{"train_examples": 15625, "gain_aug_db": 6, "num_classes": 2, "norm": "rmsnorm", "layer_scale_init": 1.0, "residual_init": "none", "learning_rate": 0.016, "momentum": 0.95, "orthogonalizer": "newton_schulz_5", "adamw_lr_other_params": 0.0013, "max_grad_norm": 0.5, "lr_schedule": "wsd_sqrt"}
Rows from block 4, named by matrix and row number. Rows with one number belong to one neuron. Each number is 128 + 32 x the weight over its row's rms, rounded and kept within 0 to 255. All counts start at 0. After the name is the row's rms in percent of the matrix's.
# fc1: MLP up (model.blocks.4.mlp.fc1.weight, 512x256), inputs 156-207
# fc2: MLP down (model.blocks.4.mlp.fc2.weight, 256x512, transposed), outputs 156-207
fc1.347 103 [145 123 108  79 131 208 111 130 176 171 100 129 122  99 132 119 180 126 110 137 110  81 159  77 122 132 133 150 148 145  80 123 155 155 159 137 182 105  67 141 102 155 136 124 150 172 122 174 155 140 116 155]
fc1.348 091 [173  88 150 159 150 129 126  47 120 114 137 107 129 221 149 106 132 115 169 144 136 136 136  86 155  68 113 194 177 186 123 187  88 103 172 139 133  83  89 140 163  94 175 147 155  85 173 148  88 141 134 130]
fc1.349 102 [124 120 114 140 157 123  91 127 184 195 104  76  97 101 120 157 141 181 111 101  83 122 152  98 136 117 114 134 105  75  82  99  84 155 142 162 150 147 144 118 147 124 155 177 119 111 167 142 142 135 175 114]
fc1.351 100 [119 127  81 175 110 189  87 180 132 133 143  75 114  86 132 177 164  90 117  93 119 138 153 134 127 124 149 112 149 116 133 122 119 169 128  78 172 134 125 109 139 150  97 192 160 163 150  98 192  77 113  46]
fc1.352 098 [102  94 177  89 115 118  99  80 149 104 168 165 179 183 140 132 132 152  94 121 104 159 155  98 140 109  92 145 132 161 163 116 122  98 132 143 101 124 109 136  47 166  95 150 153  50 100 121 105 132 205  86]
fc1.353 109 [137 110 123  61 114 136 114  92 120 137 121 140 104 104 147 150  75 154 113 104 170 118 130 138 141 117  83 109 101 119 144 136 159 103  41 125 108 151 130 154 208 120 185 123 137 160 179 129 113 126 129 143]
fc1.354 096 [ 99 160 148 148 133  93 155 129 125 168  96  74 177 140 107  97 168 160 121 134 100 143 112  82 171 106 142 172  97 146  96 141 106 159 175 108 113 137  89 117 150 177 144 135 106 109 142  22 182 158 160  61]
fc1.355 087 [138 159 112 140 121  70 120 118 137 107 144 135 132  69 102 132 133 146 150 179 103 126 155 141 113 132 172  54 106 127  71 122 162 138 136  95 121 117 149 100 162  68 188 198  81 110 108 136 140 152 105 149]
fc1.356 099 [144 129 146 122 132 108 159 111  96  82 120 147 138 139  70  89 147 170 168  68  94  85 145 125 110 147  76 110 118 161 162 121 139  59 138  90 137 159 172 172 192 179  67 181 173 103 155 116 168 137 141 115]
fc1.357 103 [168  93  81 101 170  98 110 177 161  52 155 120 121 125 149 111 119 123 150  95  70 182 149 145 107 119 120 109 155 132 112 123 113 139 140 118 108 110 110 112 173 110 149 169 159 111 142  93 173 173  62 132]
fc1.358 097 [106  98 125 112 141 148 125 151 130  64 136 138  94 117 142 147 131  93  86  89 192 107 147 126 189  86 108  68 183  71  97 118  87  77 114 131 165 111 140 137 195 121 141  57 104 114 141 114 117  94 146 129]
fc1.359 100 [149 120 147 104 109  86 116  99  83 171 152  91 134 123 106 130  71 105  98 125 196 125 155 155 104 123  94 126 179 123 129 134 181  81 135 156 113 128 131 153 147 148 106 124 133 173 151  71 143 147 138 100]
fc1.360 101 [123  62 134 131 130 143 102 112 196 139 149 100  76 174 174  70  86 102 120 112  71 152 125 166 142 137  92 142 144  31 175  86 137 150 178 189  53 131 131 153 146 129 129 156 140 188 106 106 134 101 151 161]
fc1.361 101 [100 150 123 144 121  80 127 194 175 129 152 135 135 107 138 157 130  99  97 179 145 130 123  82 140  82 159 112 135 177 108 121  92  99 163 157 138 108 125 115 104 136 152  79 168 156 144 119  40 120 144 135]
fc1.362 098 [ 96  67 142 138 100 125  96 111 130 168  61 147 221 150 150  99 127 145  92  99 112 148 155 129  91  72 139 140 152  82 167 137 140 123  98 119 128 187 137  83 168 148 166 107 133 104 173 140 175 111 150 111]
fc1.363 098 [ 79 122 102 110 150 106 176 120 120  83 143 121 144 137 161 192  97 169 101 133 145  80 118 156 162 140 138 123  97 170  82 162 152 168 125 180 192 146 118 134 122 126  55  96  70 139 127  77  74 123 114 116]
fc1.364 098 [177 156 129  64 128 155 118 130 158 140  91 111 136 156 115  88 155  80 194 166 117 126 106  93 126 142 117 100 138 175 142 153 193 151 156  98 115 129 131 140 114 125 143 161 145 109  82 148 170 154 110 111]
fc1.365 103 [170 157 144 155 156 104 140 140 109 150 130 125 109  57  84 216 149  95 153 162 168 157 134 128 123 149 128 118 107 140 170 117  77 123 148  25 130 140 149 133 161 114 100 203  98 126  98 132 163 105 154 138]
fc1.366 095 [105 122 163 129 115 128 204 152 124 140  91 130 141 128 134 169 141 174 137 151 104 163 137 134 120 193 138  87 141 130  71 138 157 117 158 142 119 118  85 160 119  96 117 159 132  92 136 153 158 105 169 144]
fc1.367 096 [109 136 119 195 115 157  72 132 110 171 115 184 134 162 118 152 117  96 137 160 109 175 170  87 119  94 112 168 104 128 164  89 167 117 147 167 131 108  96 126 120  96 174 139 108 130 135 157 131 134 122  52]
fc1.368 103 [121 130 111 113 137 146 191  83 157 123  57 114 157  61  85  94 184 148 115  88 111 110 117 119 161 143  87 163 143 130 162 134 120 139 139 119 114 176 163 110 144 126 147 118 131  96 119  60 121 101 106 154]
fc1.369 103 [146 102 128 203 139 159 129  96 149 110 113 164 169 115 126 170 147  87 140 166  85 145 143 130  81  68 155 143 192  95 108 129 111 144 195 177 109 120 134 131 103 185 108 120 102  94 154  66 153 121 121 169]
fc1.370 091 [ 88 126 123  71  63 169 110 120 150 120 108  91 180  94 111 132 151 141 161 142 167 123 166 123 118 106 122 119 143 154  90  90 131 189 112 132 133 133  49 102 131 102  91 132 140 215 156  99  89  93 156 110]
fc1.371 107 [ 85 144 168 111  99  48  79  51 162 166 134 133 138 118 128  98 121  98 150 158 154 102  63  70 122 113 189 138  69 113 167  53  81 168 146  94  83 179 140 117 128  84 105 155 150 192  99 129 145  92 144 146]
fc1.373 099 [137 146 112 123 179 190  91 165  90  88  81 100 131  99  86 128 133  90 150 106 139 128 176 113  95 110 167  91 130 153 116 154 141 196 148 104 198 108 156 105 118 167 186 149 159 124  97 132 157 138 152 111]
fc1.374 098 [130 147 153 173 131 136 153 134 147 209 142 138 155 126 145 200 134 186 132 142 117 149 105 131  87 179 100 130 154 112 139  76  92 104  67 111 122 156 138 114 149 161 121 152 139 185  82 177 181 155 155 124]
fc1.375 098 [ 95 133 112  56 146 127 168 116 139 115 135 164 140 133 137  96 193  97 124 161 180  99 102  96  98 150 167 113 114 163 155 113 181  98 112 118 157 155 120 142 145  98 151 184 132 189 101 100  90 172 103 112]
fc1.377 104 [122 120 166 148 158 139 140 155 210 127 110 134  91 129 119 101 125 102 192  36 151 141 133 148 123  74 155  88 213  96 109 124 135 155  99  91 105  95  99 128 110 114  63 152 153 117 155 118 139 107 122 134]
fc1.378 095 [160 123 140 176 141 146 118  97 155 146 121 134 159 121 159 143 132 140 156 114 123  96 117  91  57 111 134  94 137 126 202  96  96 171 143 139 134 119  91 158 163 107 190  84 126 114 108 152  77 178 135 143]
fc1.379 099 [112 170 135  92 119 142 158 163 124 115 146 101 172 152  99 150 109 148 136 148 123 185 152 134  79 138 101 162 132  93  72 127 142 148 127 135 103 131 106 128 115 132 151  75 157 152 112 123 180 136 131 119]
fc1.380 094 [129 134 101  94  96 176 123 131 101 190 122 104 108 151 112 113 126 157 127 106 144 108 138 125 134 163  99 177 125 181  98 119 107 101 120 184 158  85 120 180 143 175 159 118  63  76 130  66 172 118 128 170]
fc1.381 100 [153 140 132  97  82 161 111 154  83 159 158 116 121 145 151 168  99  79 156  63  99 166 115 111 121 126 100 164 147 126 157 126 179 113  93 143 111 207 103 119 133 157  84 159 158  99  92 138  56 170 139 116]
fc1.384 097 [113 154 133 121  88 180 150 150 143  51  88 113 159 123 123 136 142 198 145 124 144 197  98 116 150 144  94 111 144  87 138 120 119 120 141 105 144 159 127  86 113  64 131 139 118 187 143 103  94 152 163 120]
fc1.385 103 [143 119 119 112 120 128 110  84 161 160 141  57 103 128  96 169 148 120 162 141 136 139 133 163 141 122 126 149 114  89 139 166  94  96 190  87 124 117 131 100 140 150 124  98  88 113  74  84 124 125 131 167]
fc1.386 092 [160  82 111 119 139 132 118 123 124  63 144 154 117  85 115 126 156  92 119 115 165 106 107 118 126  95 109  82  68 134 166 121 150  96 127 112 100 122  92 214 135  99 159 117 136 105 116 121 158 111 160 142]
fc1.387 102 [113 133 127 136 177 170 189 131 151 116 109  96 183 131 123 141  71 130 105  80  95  93 126 218 110  80 173 125  78 159 120 161 150 148  96 153 142 158 103  66 143 171 119 144  68 120 136 140 100 138 175 105]
fc1.388 104 [142 144  95  97 143  88 144 162  83  69  50 105  97 191 114 147 127 157 164 121 164 133 127  79 172 172  62 189 112 145 125 143 141 187 148 157  91 119 136 106  86 153 152  56 174 162  86 169 137 147 113 116]
fc1.389 098 [137 127 195 172 141 125 124 157 117 139  57 144 119  96  95 146 177 169  99 132 124 134  87  45 162  88 119 159  73 158 134 176  52 123 189  80 165 107  99 111 153 142 127 131 118 122 102 113 134 110 122 116]
fc1.390 099 [154  73  94  91 170 121 178 162 108 120 173 120 131 136 127 173  73 172 152 178 156 208 100 149  79 120 103 120 145 179 144 117 170 165  96 122 106 100 132 167  74 143 173 167 105 105 102 158 107 130 113  70]
fc1.391 094 [ 78 137 116  78 191 137 118 100 160 115 126 149 107 114 102 130  83 115 145  96 164 147 143 145 125  93 153  42 150 110 162 105 151  72 129 160  78 133 170 103 154  85  60 124 191 144 165  79 162 172 124 170]
fc1.392 102 [153 194 116 114  94 141 148 140 147  83 147 139 138 122 210 129 150 126 152  97 151 150  83 119 121 162  66 161 137 134 120  96 133 146 173 130 122 211 143 107 109  85  77  74 154 127 148 126  94 129 172 135]
fc1.393 098 [ 91 115 116  67 169 182  87 141 110 127 167 154 130 129 157  99 177 125 139 115 118 160 138 123  91  93 141  83 183  74  85  97 144 115 138 186 156 155 158 150  52 156 183 179 133 175 144 116 144 164 115  90]
fc1.394 095 [156 111 170 134 138 134  84 127  83  75 191 162 182 157 167 161 153 176  92 155 146 150  83 134 150 164 163 179 113  85 194  74 117 132 117 110 128 149 159 101 128 102 120 151 133 104 129 135 117 155 167 155]
fc1.396 103 [117 150 134 164 138 172 124 108 145  98 164 110 108  60 127 139 148 138 107 111 136 153 158 128  75 135 139 118  83 140 166 159 115 123  92 213 155  76  99  93 166 159 135  95  77 140 116 110 131 171  60 131]
fc1.397 098 [173  82 132 119  86 155 118 129 164 111 123 134  80 150 129 131 130  96 111 121 188 168 157  74 154 134  77 120 150  89 214 123 133 139 136 119 171 100 126 155 104  90  85 140 120 137  93 165 144 152 118 110]
fc1.398 102 [183 139 150 145  58 116 127  96 144 160 159 147 112 105 117  66 124 163 180 109 205 125 154 184 145 132 118 177 180  95  99 135  79 116 141 135 143 119 142 156 148 134  68  99 147 136 134 173 127 161 174  70]
fc1.399 105 [108 124  75 111 129  82 115 114 115 128 156 154 101 113  94 116 105 170  79 188  91  99  41 124 161 126 159 104 120 148 137 122 166 126 143 148 164 148 145 140 133 111  85 167 121 111 113 163 160 169  79  90]
fc1.400 107 [200  66 111 148 175 118 122  78 150 136 204 124 150 128 156 148 112 175 133 130 185 160 151  91 169 178  83 196 127  93 111 123 142 128  89 151 141 139 161 150 138 125 100 147 120 128 115 148  86 168 154 151]
fc1.401 103 [130 148 153 137  94 169  74 162 153 106  73 106  87 129  90 181 144 143 153 192 130  86 123 134  67  65 112 121 176  77  98 148 160 168 136 159 145  92 101 165 138 133  95 145 174 173 117 154 126 149 161 119]
fc1.402 097 [129 164 159 148 149 216 149 154 134 112 114  65 119 140 105 130  78 123 159 114  91 129 167 110 113  79 106 118 134 104 196 140  44 127 100 108 173 122 116  83 171 111  85 173 129  96 176 102 116 120 145 153]
fc1.403 097 [ 72 104 111 128 192 126 112 143 142 155 176 138 133 110  27 152 107 151 108  99 188 168 136 102 137 123 150 173 143  65 169 187  70 105 137 139 100 129  47 173 109 112 142 127 142 137 180 136 123 116 126 106]
fc1.404 104 [105 131 133  78 129 173 153 136  84 121 160 143  94 198 138 126 207  86 131 109  97 106 172 141 135 142 151 158  98 166 138 115 102 156 139  54 148 174  91 151 121  97 174 131 153  93 145 208 131 128 122 130]
fc1.405 095 [146 112 115  78  89  92 216 121 214 135 184 163  83  86 146  98 123 111 130 151 109  99 144 134 127 125 172 154 143 116 130 142 184 103 113  83 154  81 115 133 154 136 178 128 157 134  80 108 125 124 132 126]
fc1.406 101 [104 143 141 106 135 110 135 136 166 117 147 117 108  60 146 162  99 144 112 140 150 103  71 146 158 137 176 159 166 125  86 124 149  89  80 133 145 114 131 152  91  75 148 175 159 170 179 159 143  97  99 120]
fc1.407 108 [ 81 142 139 133 127 110 104 125 146 119 169 102  89 105 116  99 102 140 183 160 120 133 140 117 156  94  80 151  97 183 141 170  41  99 158 171 131 141 118 114  75  95  91 116 133 117 182 136  76 115 185 141]
fc1.408 097 [140  51 127 146  96 114 124 109 103 138 122 110 124  92  66  57  65 117 105 112 131 173 146 151   6 157 106 145 106 164 183 134 158 124 143 117  87 100 113  65 110  93 101 152 157 138 157 166 129 117 104 142]
fc1.409 103 [ 85  63 134 112 154 147  97 194 183 107 112 122 163 186 168  78 125 129  79  82 168  88 137 100 117  79 125 151 196  92 131 154 141 139 132  84  96 119  85 181 123 163 177 146 188 100 118 108 174 142 123 201]
fc1.410 106 [109 148  78  84 112 144 119  82 137 181  75 145 197 132 141 152 145 142  80  91 132 151 185 144 156 149 130 183 135 154 138 179 167  50 160  84  64  95  83 127 125 120 136 154  77 136 160 112 131 102 128  80]
fc1.411 094 [136 136  99 102 122 116  84 175 139 113 141 101 125 160 120 169 129 163 123 197 160 122 170 118 131  93  88 140 169 102 169 155  85 119 119 104 152 195 145 113  80 150  91  96 119  89 154 142  49 138  75 171]
fc1.413 101 [107 135 139  66 113  98 130 110 124 158 107  99 159 122 184 115 101  92 124 140 162 148 113 167 160 118 150 158 117 102 127 151 151 147 124 130 158 126 181 130 122  91  98  95  60 149 124  88 136 143 177 162]
fc1.414 102 [ 99  97 118 140 121 116 183 126  70 187 127 133 110 147 128 179  98  85  87  76 164 189 125 107 159 200  92 131 156 129  77 109 162 107  94 128  86 108 141 110 113 145 138 112 137 171 158 157 165 136 117  58]
fc1.415 103 [122 109 111 169 170 191 109 189 113 181 145 100  98 159  39 129 130  56 124  63 139 115 103 142 140 141 122 171 139 131 133 150 157 164 152 145 153 144 123 188 107 123 163 118 176 100 150 180 184 125 148 146]
fc1.416 106 [129 167 110 129  94  77 151 138 146  95 171 117 119 135  92 167 100 113  84 138 154 150 123  83 124 136 189 112 128 131 189 128 107 113 112 129  84 169 136 103 132 102 149 155 169 138 145 101 129  92 198  91]
fc2.347 093 [144 148 165 116 169 139 142 136 142 117 124 203  86 175 115 135 103 183 128 135 110  22  59 148 156 120 117  91 115 129 121 158 146 117 133 192 101 103  85 154 100 138 120 124 164 101 137 134 131 131 156 137]
fc2.348 097 [ 81 109 124  95 131 158 138 137 160 123  68 117  67 143  87 106  61 103 103 111 212 100 134 145 125 200 118 114 139 146 160  63 139 128 150 114 137 166 131 151 140 114 139 125 116 189 125 124 159 134 120 154]
fc2.349 098 [143 171 107  81  76 126 138 128 133  44 141 113 100 105  82  79 104 166 128 139 187 104  79 140 162 117 143 128 105  89 120 154 146 129 116 127 107 183 123 104  96  71 156 118  97  88 131 164 150 152 158 155]
fc2.351 104 [107 100 105 123 159  94 154 126 195 118 165 111 158 140  95 129 141 104 168 163  58 102 119 105 140 130 109 124 123  87 163  66 115 132 137 160 101 154 106 194  90 106 155 135  91  83 130 120 174 135 132 137]
fc2.352 105 [190 100 143 214 125 103 159 150 129  50 160 115 191 162 148  87 113 159 156 111 120 130 172 119  89  91 129 122 127 155 121 107 184  72 102  88  62 162 154 181 132 157 130 151 148 141 140 172  80 167 150 107]
fc2.353 094 [184 100 135 204 173  89 149 148 159 119  92 126 139 143 164 101  87  80 168 127 108 101 137  91  87  97 117 134 205 114 162 162 181 129 131 111 168 150 179 167  95  57 102  67 158 137 109 125  69 109 142 135]
fc2.354 097 [ 72  80 133 122 131  31 157 156 156 117  97  81 157 146 106 121 148 100  86 109 125 163  96 139 114 109 157 132 110 145 156 134 168 112  79 178 133 119 115 115  98 136 103 132 168 168 180 147 148 166 175  43]
fc2.355 096 [143 180  80 180  71 101 112  95 141 142  75 130 207  55  84 129 134 142 115 141 160 105 137 176 132 131 108 144 174 115 149 140 136 165 130 111 112 168  81  82 165 111 104 100 120 157 110 118 167 181  94 108]
fc2.356 100 [185 119  93  33 122 119 143 104  99  94 154 168  73 119 205 130  82 137 142 166 225 116 131 151 109 104 135 143 159 120 126 110  84 125 135 147 127 138 135  94 171 147 163  86 150 134 105 168 168 150 116  89]
fc2.357 102 [153 130 113 179  63 114 156 107 171 107 108  99 128 113 125 127  36 150 140 127 108 189  96 133 190 126  93 187 104 125 130 111 176 106 145 151 115 202 107 110 126 116 156 115 155 135 143 102 114  70 135 130]
fc2.358 097 [127 129  75 179  83  65 167 187  88 159 118 107  91 160 111 136 114  97 145  82  93 142 118  67 114  92  97 108 121 108 116 154 110 121 166 145 157 136 130 137 130 185  83 119  85 107 132 107 151 123 103 148]
fc2.359 096 [152 111 188 165 145  63  73  61 141  93 131 112 171 156 141 164 118  38 132 205 108  98  90 144 134 165 168  83 127 164 118 105 161 124 135 133 142  77 149 103 122 167 122  99 105 121  61 128  83 125 126 181]
fc2.360 099 [119 155  92  68 141 143 134  87 182  89 164 127 142 138  32 170 128 154  94 117 118 118 152 159  56 118 149 109 112 108 158 164 117 160 154 143  90 193 139 135 127 134 190 120 164 177 128 114 156 132 146 136]
fc2.361 099 [104 145  80 181 151 117 156  99 110 143 160  36  85  99  89  79  89 189 157 114 114 135 109 104 149 110 119 136 145 128  77 126 169 110  89  66 129 170 164 121 115 118 153 110 111  72 129 100  98 140  91 113]
fc2.362 108 [102 152 110 176 124 149  81 110 166  82 124 113 112  70 115 128 134  51 116 156  83 134 147  41  79  99 103 200 112 131  64 131 151 106 135 149 119  74  91  88  91 121 150 145 119 146 114 114  97 128 104 133]
fc2.363 109 [157 138 128 123 117 106 103 136 123  70 153 119 122 113 152 151 100 131 108 140 172 134 136 103  95 133 141 146  96 130 140 190  67 105  85  79 176 123  90 140  68 125  70 124  52  99 113 185 139 132 170 112]
fc2.364 106 [158 131 196 120 139 116 142 138 143 117 206 137 150 145  96  90  74 105 112 147 125 165  54 132  92  60 111  83 123 141  90 133 182 159 118 199 141 193  94 117 110 161 105 132  56 167 159 127 165 115 135  88]
fc2.365 104 [108 133  64 109 131 170 125 127  94  99 144 100 106 108 121 163 210 147 122 145 186 153 179  78 129 149  81 144  54 100 122  73 113 113 118 149  83  99 135 179 146 178 156 170 131 136 154 113 128 157 119 152]
fc2.366 093 [120 170  71 160 128 138  76 121 104 169 152 138  84 140 103  76 159 107  89  67 132 116 142 167  97 127 111 183 137 176 109 161 157 124 131  90 158 142 103 169 150 143 152 126  96 108 136  99 158 154  88 113]
fc2.367 106 [146 152 124 133 124 137 124 103 113 138 203 118 196  88 131 126 195 100 162 115  78 153 118 185 114 129 194 117 141 115  93  95 101 143 114 138 127 144 106 108 152 144 117 116 204 130 126 205  96 122 132 102]
fc2.368 101 [178 135 157 148 142 162 172 166 136 151 128 101 100 154 126 142 156 177 174  97 116 127 134  74 129 165 213 116 101 175  84  85 189 118 171 173 103 154 147 150 123 185 114 203 100 150  42 181 129 117  87 155]
fc2.369 102 [124 136 150 151 153 169  66 100  94 185 132  86 127 157 133 119 134  57 113  82 124 113  98 129  89 170  46  69 167 167 159 212 134  93  96 104 140 111 145 145 118 176 123 113 100 126 119 144 172 121  76 110]
fc2.370 104 [119  82  92  81 132 146  90 114 123 101 114  98 180 175 121 142  88 102 126 115 130 167 138 130 186 115 151 128 112 135 156 134 148 155 152  90 163 166  65 134 133 137  93  57  96  56 125 167 146 144  76  95]
fc2.371 105 [120 132 154 163 122 135 147  53 155 120 129 136 125 100 125 108 117 109 129 132 117  55 137  81 162 163 103 170 121 101  45 153 110 105 123 104 144 144 185 113  91 124 141 125 140 146 121 133 126 164 133 122]
fc2.373 093 [ 83 207 140 130  98 135 107  85 106  68 110 117 150 152 141  87 172 171 154 131 114 190 149 126 119 105 111  99 147 120 104  93 132 106 140 155 134 115  89 138 142 115 159 136 119  62 146 134 104 135 134 110]
fc2.374 097 [145 116  45 160 115  96 153 143 104 114 109  95 181 145 203  79 175 114 146 144 100 142 100 111  78 120 200  72 118 110 148 151 101 149  86 102  65 128 118 149 144  76 135  96 215 154 150 144 110 172  88 136]
fc2.375 098 [212 100 176 114 172 105  70 118 134  92 154 102 188 120 120 144 131 105 148 140 100 162 126  74 130 124  33 135 112 125 114 102 118  39 157 105 145 134  91 153 151 130  92 134 137  64 130 153 126 167 165 152]
fc2.377 104 [148 103 131 123 135 154 121  95 143 117 129 125  46 161 125  65 124 155 129 182 103 210  79 136  85 158 148  45 112 100 126  94  84  93 132 168 108  92 105 142 159 169 129 166 106 174 164 130 131 150  95 135]
fc2.378 096 [111 169 151 128 109 147 153  93 164 129 114  76 104 133  81  82 115 146 112 177 134  88 122  94 148 100 110  84 176  96 189 174 149 116 168 159 104 194  99 149  92 170 181 133 135 123 146 155 109  99 157 197]
fc2.379 097 [139 139 183 102 189 137 134 181 124 116  94 132 107  48 174 127 146 156  88 136 168 189 101 131 120 150 141 127 126 142  97 197  90 137  77 117 182 127 179  50 207 135 102 167 126 125 121  79 116  93 150 152]
fc2.380 097 [102 123  96 161 141 136 162 141 122 138 112 115 177  81  88  94 150 139 141 102 115 137  86 157 116  96 115 113 118 139 113 140  49 159 139 147 179  97 168 107  93 115 129 127 104 136 135 108  72 160  69 169]
fc2.381 098 [121 165 125 128 120 135 171 117 153 119 149 142 139 169 138  84 114  81 119 138 101 118 107 166 123 173 100 191 103 125 101 115 124 140 115 143  83 144 136 147 101 117  86  73 114 129 107 171 137  91 159 189]
fc2.384 108 [ 94 146 140 173  91 123 137 143  82  93  94  88 123 136 107 157 111 158  93 121 139 141 120 171 129 128  93  65  85 146 153 117 139 115 126  55 102 102 104  56 114 203 133 127 180 116 142 123  92 158 103 120]
fc2.385 092 [162 202 181 165  90  96 132 146 121 162 137 111  89 132 113 122  96 115 100 137 141  92 101 132 129 109 121 146 208  89 124 164 144  83 131  97 128 179 130 134 120 126 120 212 138 192 128 112 208 139 112 159]
fc2.386 099 [ 95 154  98 137 134 179 130 114 107 148 125 134 159 126 134  82 159 111  73 136 141 121  92 133 139 158 149 212 171 130 118 115  98 105 142 116 148 159  95  61 157 131 190 144 111 206 223  87 135 152  87 139]
fc2.387 102 [145 165 117 136 146  79 192 155 155 109  60 112 156 168 121  71 163 120 132 153 111 146 124 157 106  99  78  69 105 141 146  93 117 123 120 134 183 145 176 128 144 128  88 177 128 114 163 143 104 192 124 140]
fc2.388 102 [ 67 122 163 126 164 164  95 124 145 117 170 124 171 123 137 135 114 136 140 148 149 100 126 166 120 151 122 117 105 107  74 134 108  74 136  26 128  83 117 141 148 170 170  82 159 133 118 147 140 101 183 138]
fc2.389 105 [128 155 124  97 151 109 183 166 217 164 125 102  67  66 130 106  99 122 118 166  78 148  63 158 133  78 182 131 151 111 139 170  88 169 159  55 147  96  81 127  93  82  79  77 118 133  98 123 124  83 135 134]
fc2.390 099 [148 112 138  87 141 142 174  75 156 132 125 155 130 133 187 131 154 106 159 156 151 165 169 139 118 127 124 160 127 146 154 136 163 151 124 130 127  90 140 107 122 123 120 119 155 115 146  83 124 145 136 111]
fc2.391 102 [150 181  73 134 138 140  99 120 208 126 154 147 178  81 162 170 104 140 190 149 130 159 126 148 132 116 134 132 104 148 241  86 131  81  64 157 102 159 123 118 159 114 111 139 105 108 108 122 120  96 130 113]
fc2.392 103 [105 182  95 118 117 153 147 145 150 136 162 170 152 111  96  86 145 169 160  81  90 137 114 174 210 143 101 180 168 135  97 201 186 114  87 152 167 108 170 100 151 151 103  98 192 129 157 173  86 119 158 148]
fc2.393 103 [191 101 221 170 188 148 115 126 137 169  65 137  76 119 189 110  93 154 166 127 105 155 118 126 190  80 118 117 103 129 117 143 131 123 113  73 149 133  95 125 128  80 151 133 103 159 130 130 105 130 154 170]
fc2.394 103 [107 105 116 106 118 114 148 169 145 106 106 167 155 152 179 168 154 129 123  97 123 121 131 114 176 166  86 131 165 127  78  86 180 126 116 113 115 149 120  68 185 128 185 108 161 147 165 140 136  98 158  89]
fc2.396 094 [130 153 157 128 192 138  94 100 165 147 125 138 123 165 130 115 124 126  63 144 137  72 122 204  77  69 137 138  99 147 153 101 129 154 123 138 126 114 101 108  81 121  72 142 100 124 179 158 121 118  92 178]
fc2.397 100 [145 102 153  72 134 113 115 116  71 105 186  99 149 105  65 141 167 196  99  78 200  57 115 203 106 154 103 123 149 107 121 124 148 100 146 140 125 169 131 111 128 184 158 147 117 142 120 124  84 133 126 128]
fc2.398 094 [207 174 115 104 142 115  92 188 146 140 144 146  88  98 167 100 116 162 160 167 191 108 124 121 120 130 116 111 144 138  94 100 136 215 155 118 100 137 115  77 146 139  92 200 101 146 105 133  50 113 133  55]
fc2.399 101 [109 188 181 132 130  94  90 149 129 104 113 107 129  98  94 107 176  92 104 130  39 126  85 137  90 113 153  79 105 174 117 133 157 112 106 148  62  89 104 165 131 120 153 109 152 197  90 145 132 143 182 117]
fc2.400 101 [109 145 111 162  76  65 164  78 126 185  76 115 110 201 113 169  95 113 137 148  84 116 142 141 180 106 128 116 128 132 137  96 132 111 221 134 137 160 153 179  61 100 140 125 154  93 123 150 120 122 131  98]
fc2.401 100 [158 173 134  91 160  99 102 134 101 142 137  94 132 134 172 115 129  99 103 175 114 184 133 118 187 143 159 105 120 117 189 147 153 108 158 102 131 109 180 134  69 158 165 101 117 122  71 171 133 183 164 100]
fc2.402 094 [146 144 122  64 100 164 116 134 127 120 110 103  98  32 138 144 182  89  74  96 141 119 160 120 138 160 136  84 139 112 216 115 119 131 156  97 145 124 120  70 129 128 166 127 121 180 116 172  94 128 126  95]
fc2.403 097 [151 145 166  67 148 120 168 106  79  99 129 130 165 124 143 101 119 131 133 159 171 139 124 133 147 148  98 155 126 112 133 113 130 153 138 167 159 118 202 130 118 115 121 117 137 124 126 133 145 150 163 155]
fc2.404 096 [148 103 156 146 127 167 154  64 140 130 154 123 112 115 142  80 176 147 116 141 103 158  62 106 124  84  37  84 108  95  75 133 118  98 115 173 175 164  84 157 144 162 183  93 124 119 153 154  91 100 147  76]
fc2.405 104 [ 89  92 170  89 107 170 114 141 101 129 126 111  84 126 109 125 115 151 104 102 116 222  77 124 119 163 162 189 125 165  89 159 147 174 147  98 136  76 128  83 123  85 137 140 122 174 126 110 177 122 149 155]
fc2.406 099 [150 131 138 143 223 190 116 119 140 133 125 128 122  70  98 148  94  68 155 161 192 136 173 190 101 111 135 104 110  96 128  62 131  88  92 136 149 124 166 134 157 111 128 133 170 133 115  70 106  97 107 116]
fc2.407 092 [127 106 118 174 128  85 101 108 147 100 152 148 144 126 138 130 151 126 149 126 135 107 143 128 141 118 185 107 133 138  96 132 114  69 117 148  74 112 142 134  74 130 146 124 128 143  91  87  88 156  82 119]
fc2.408 102 [143 138 138 104 190 188 125 152 101 132 156 114 151 120 114 123 165 154 127  98 127 138 179 105 100 149  90 127 134 125 104 100 105 165 106 140 144 157  99 152 130 133 104 100 135 131 112 195 103 156 168 125]
fc2.409 103 [ 57 145  93 162 126 155 122 108  82 110 145  76 139 146  93 120  97 107 139 159 108 152 121 149 135 168 119 100 132 144 139 150 156  99 132 101 151 132 143 141  89 105  99 109 134 153  80 141 176 142 152 124]
fc2.410 102 [126 151 114  46 122 108  52 150 126 192  97  93  91 125 142 128  93 144 167 142 133 121 199  83 158 119 159 148 104 150 180 153 158 114  87 123 151 122 128 142 175  98 138  69 121 149 181 170 145 146 171 124]
fc2.411 104 [128 117 153  80 153 129 218 135 125 203 116 108 153 136 136 127 155 161 152 155  84 137 116 162 151 139 113 120 112 177 102  87 147 128  57  92 129 135 132 115 162 143 112 103  79 112 141  76 103  50 180 187]
fc2.413 094 [143 138 136 114 138 133 138 141 105  78 176 177 132 165  77 125 158 147  91 155 159 166 143 139  54 148 164 167 103  85 129 148  80 105 103 106 148 135 111 133 125 124 200 187  97 104 145  64 101 125 139 155]
fc2.414 103 [148  75 119 115 165 124  94  58 137  54 120 119  90 104 106 119 131 125 136 119 112  93 150 101 110 132 104 138 147 176 174  30 102 163 193 142 107 136 148 133 154  81  78  83 123 117 139 127 169 111 122 144]
fc2.415 103 [ 84 120 104 128  49 141  74 116 140  87 158  77 111 209 109 168  88  79 129 167  78 171 128 162 136 115 128  95 130 145 118 144  96 160 120 127 101 118 144 125  99 180 168 194 119 107 120  73 135  78 140  73]
fc2.416 104 [119 148 140 124 132 168 144 146 181 158 162 102 132  65 124 132 121 182 137 124 109 120 188 143 184  42 117 126  93  63  95 125 140 185 145 127 171 151 122 129 191 155  81 131 129 102 128 102 121  79 114 119]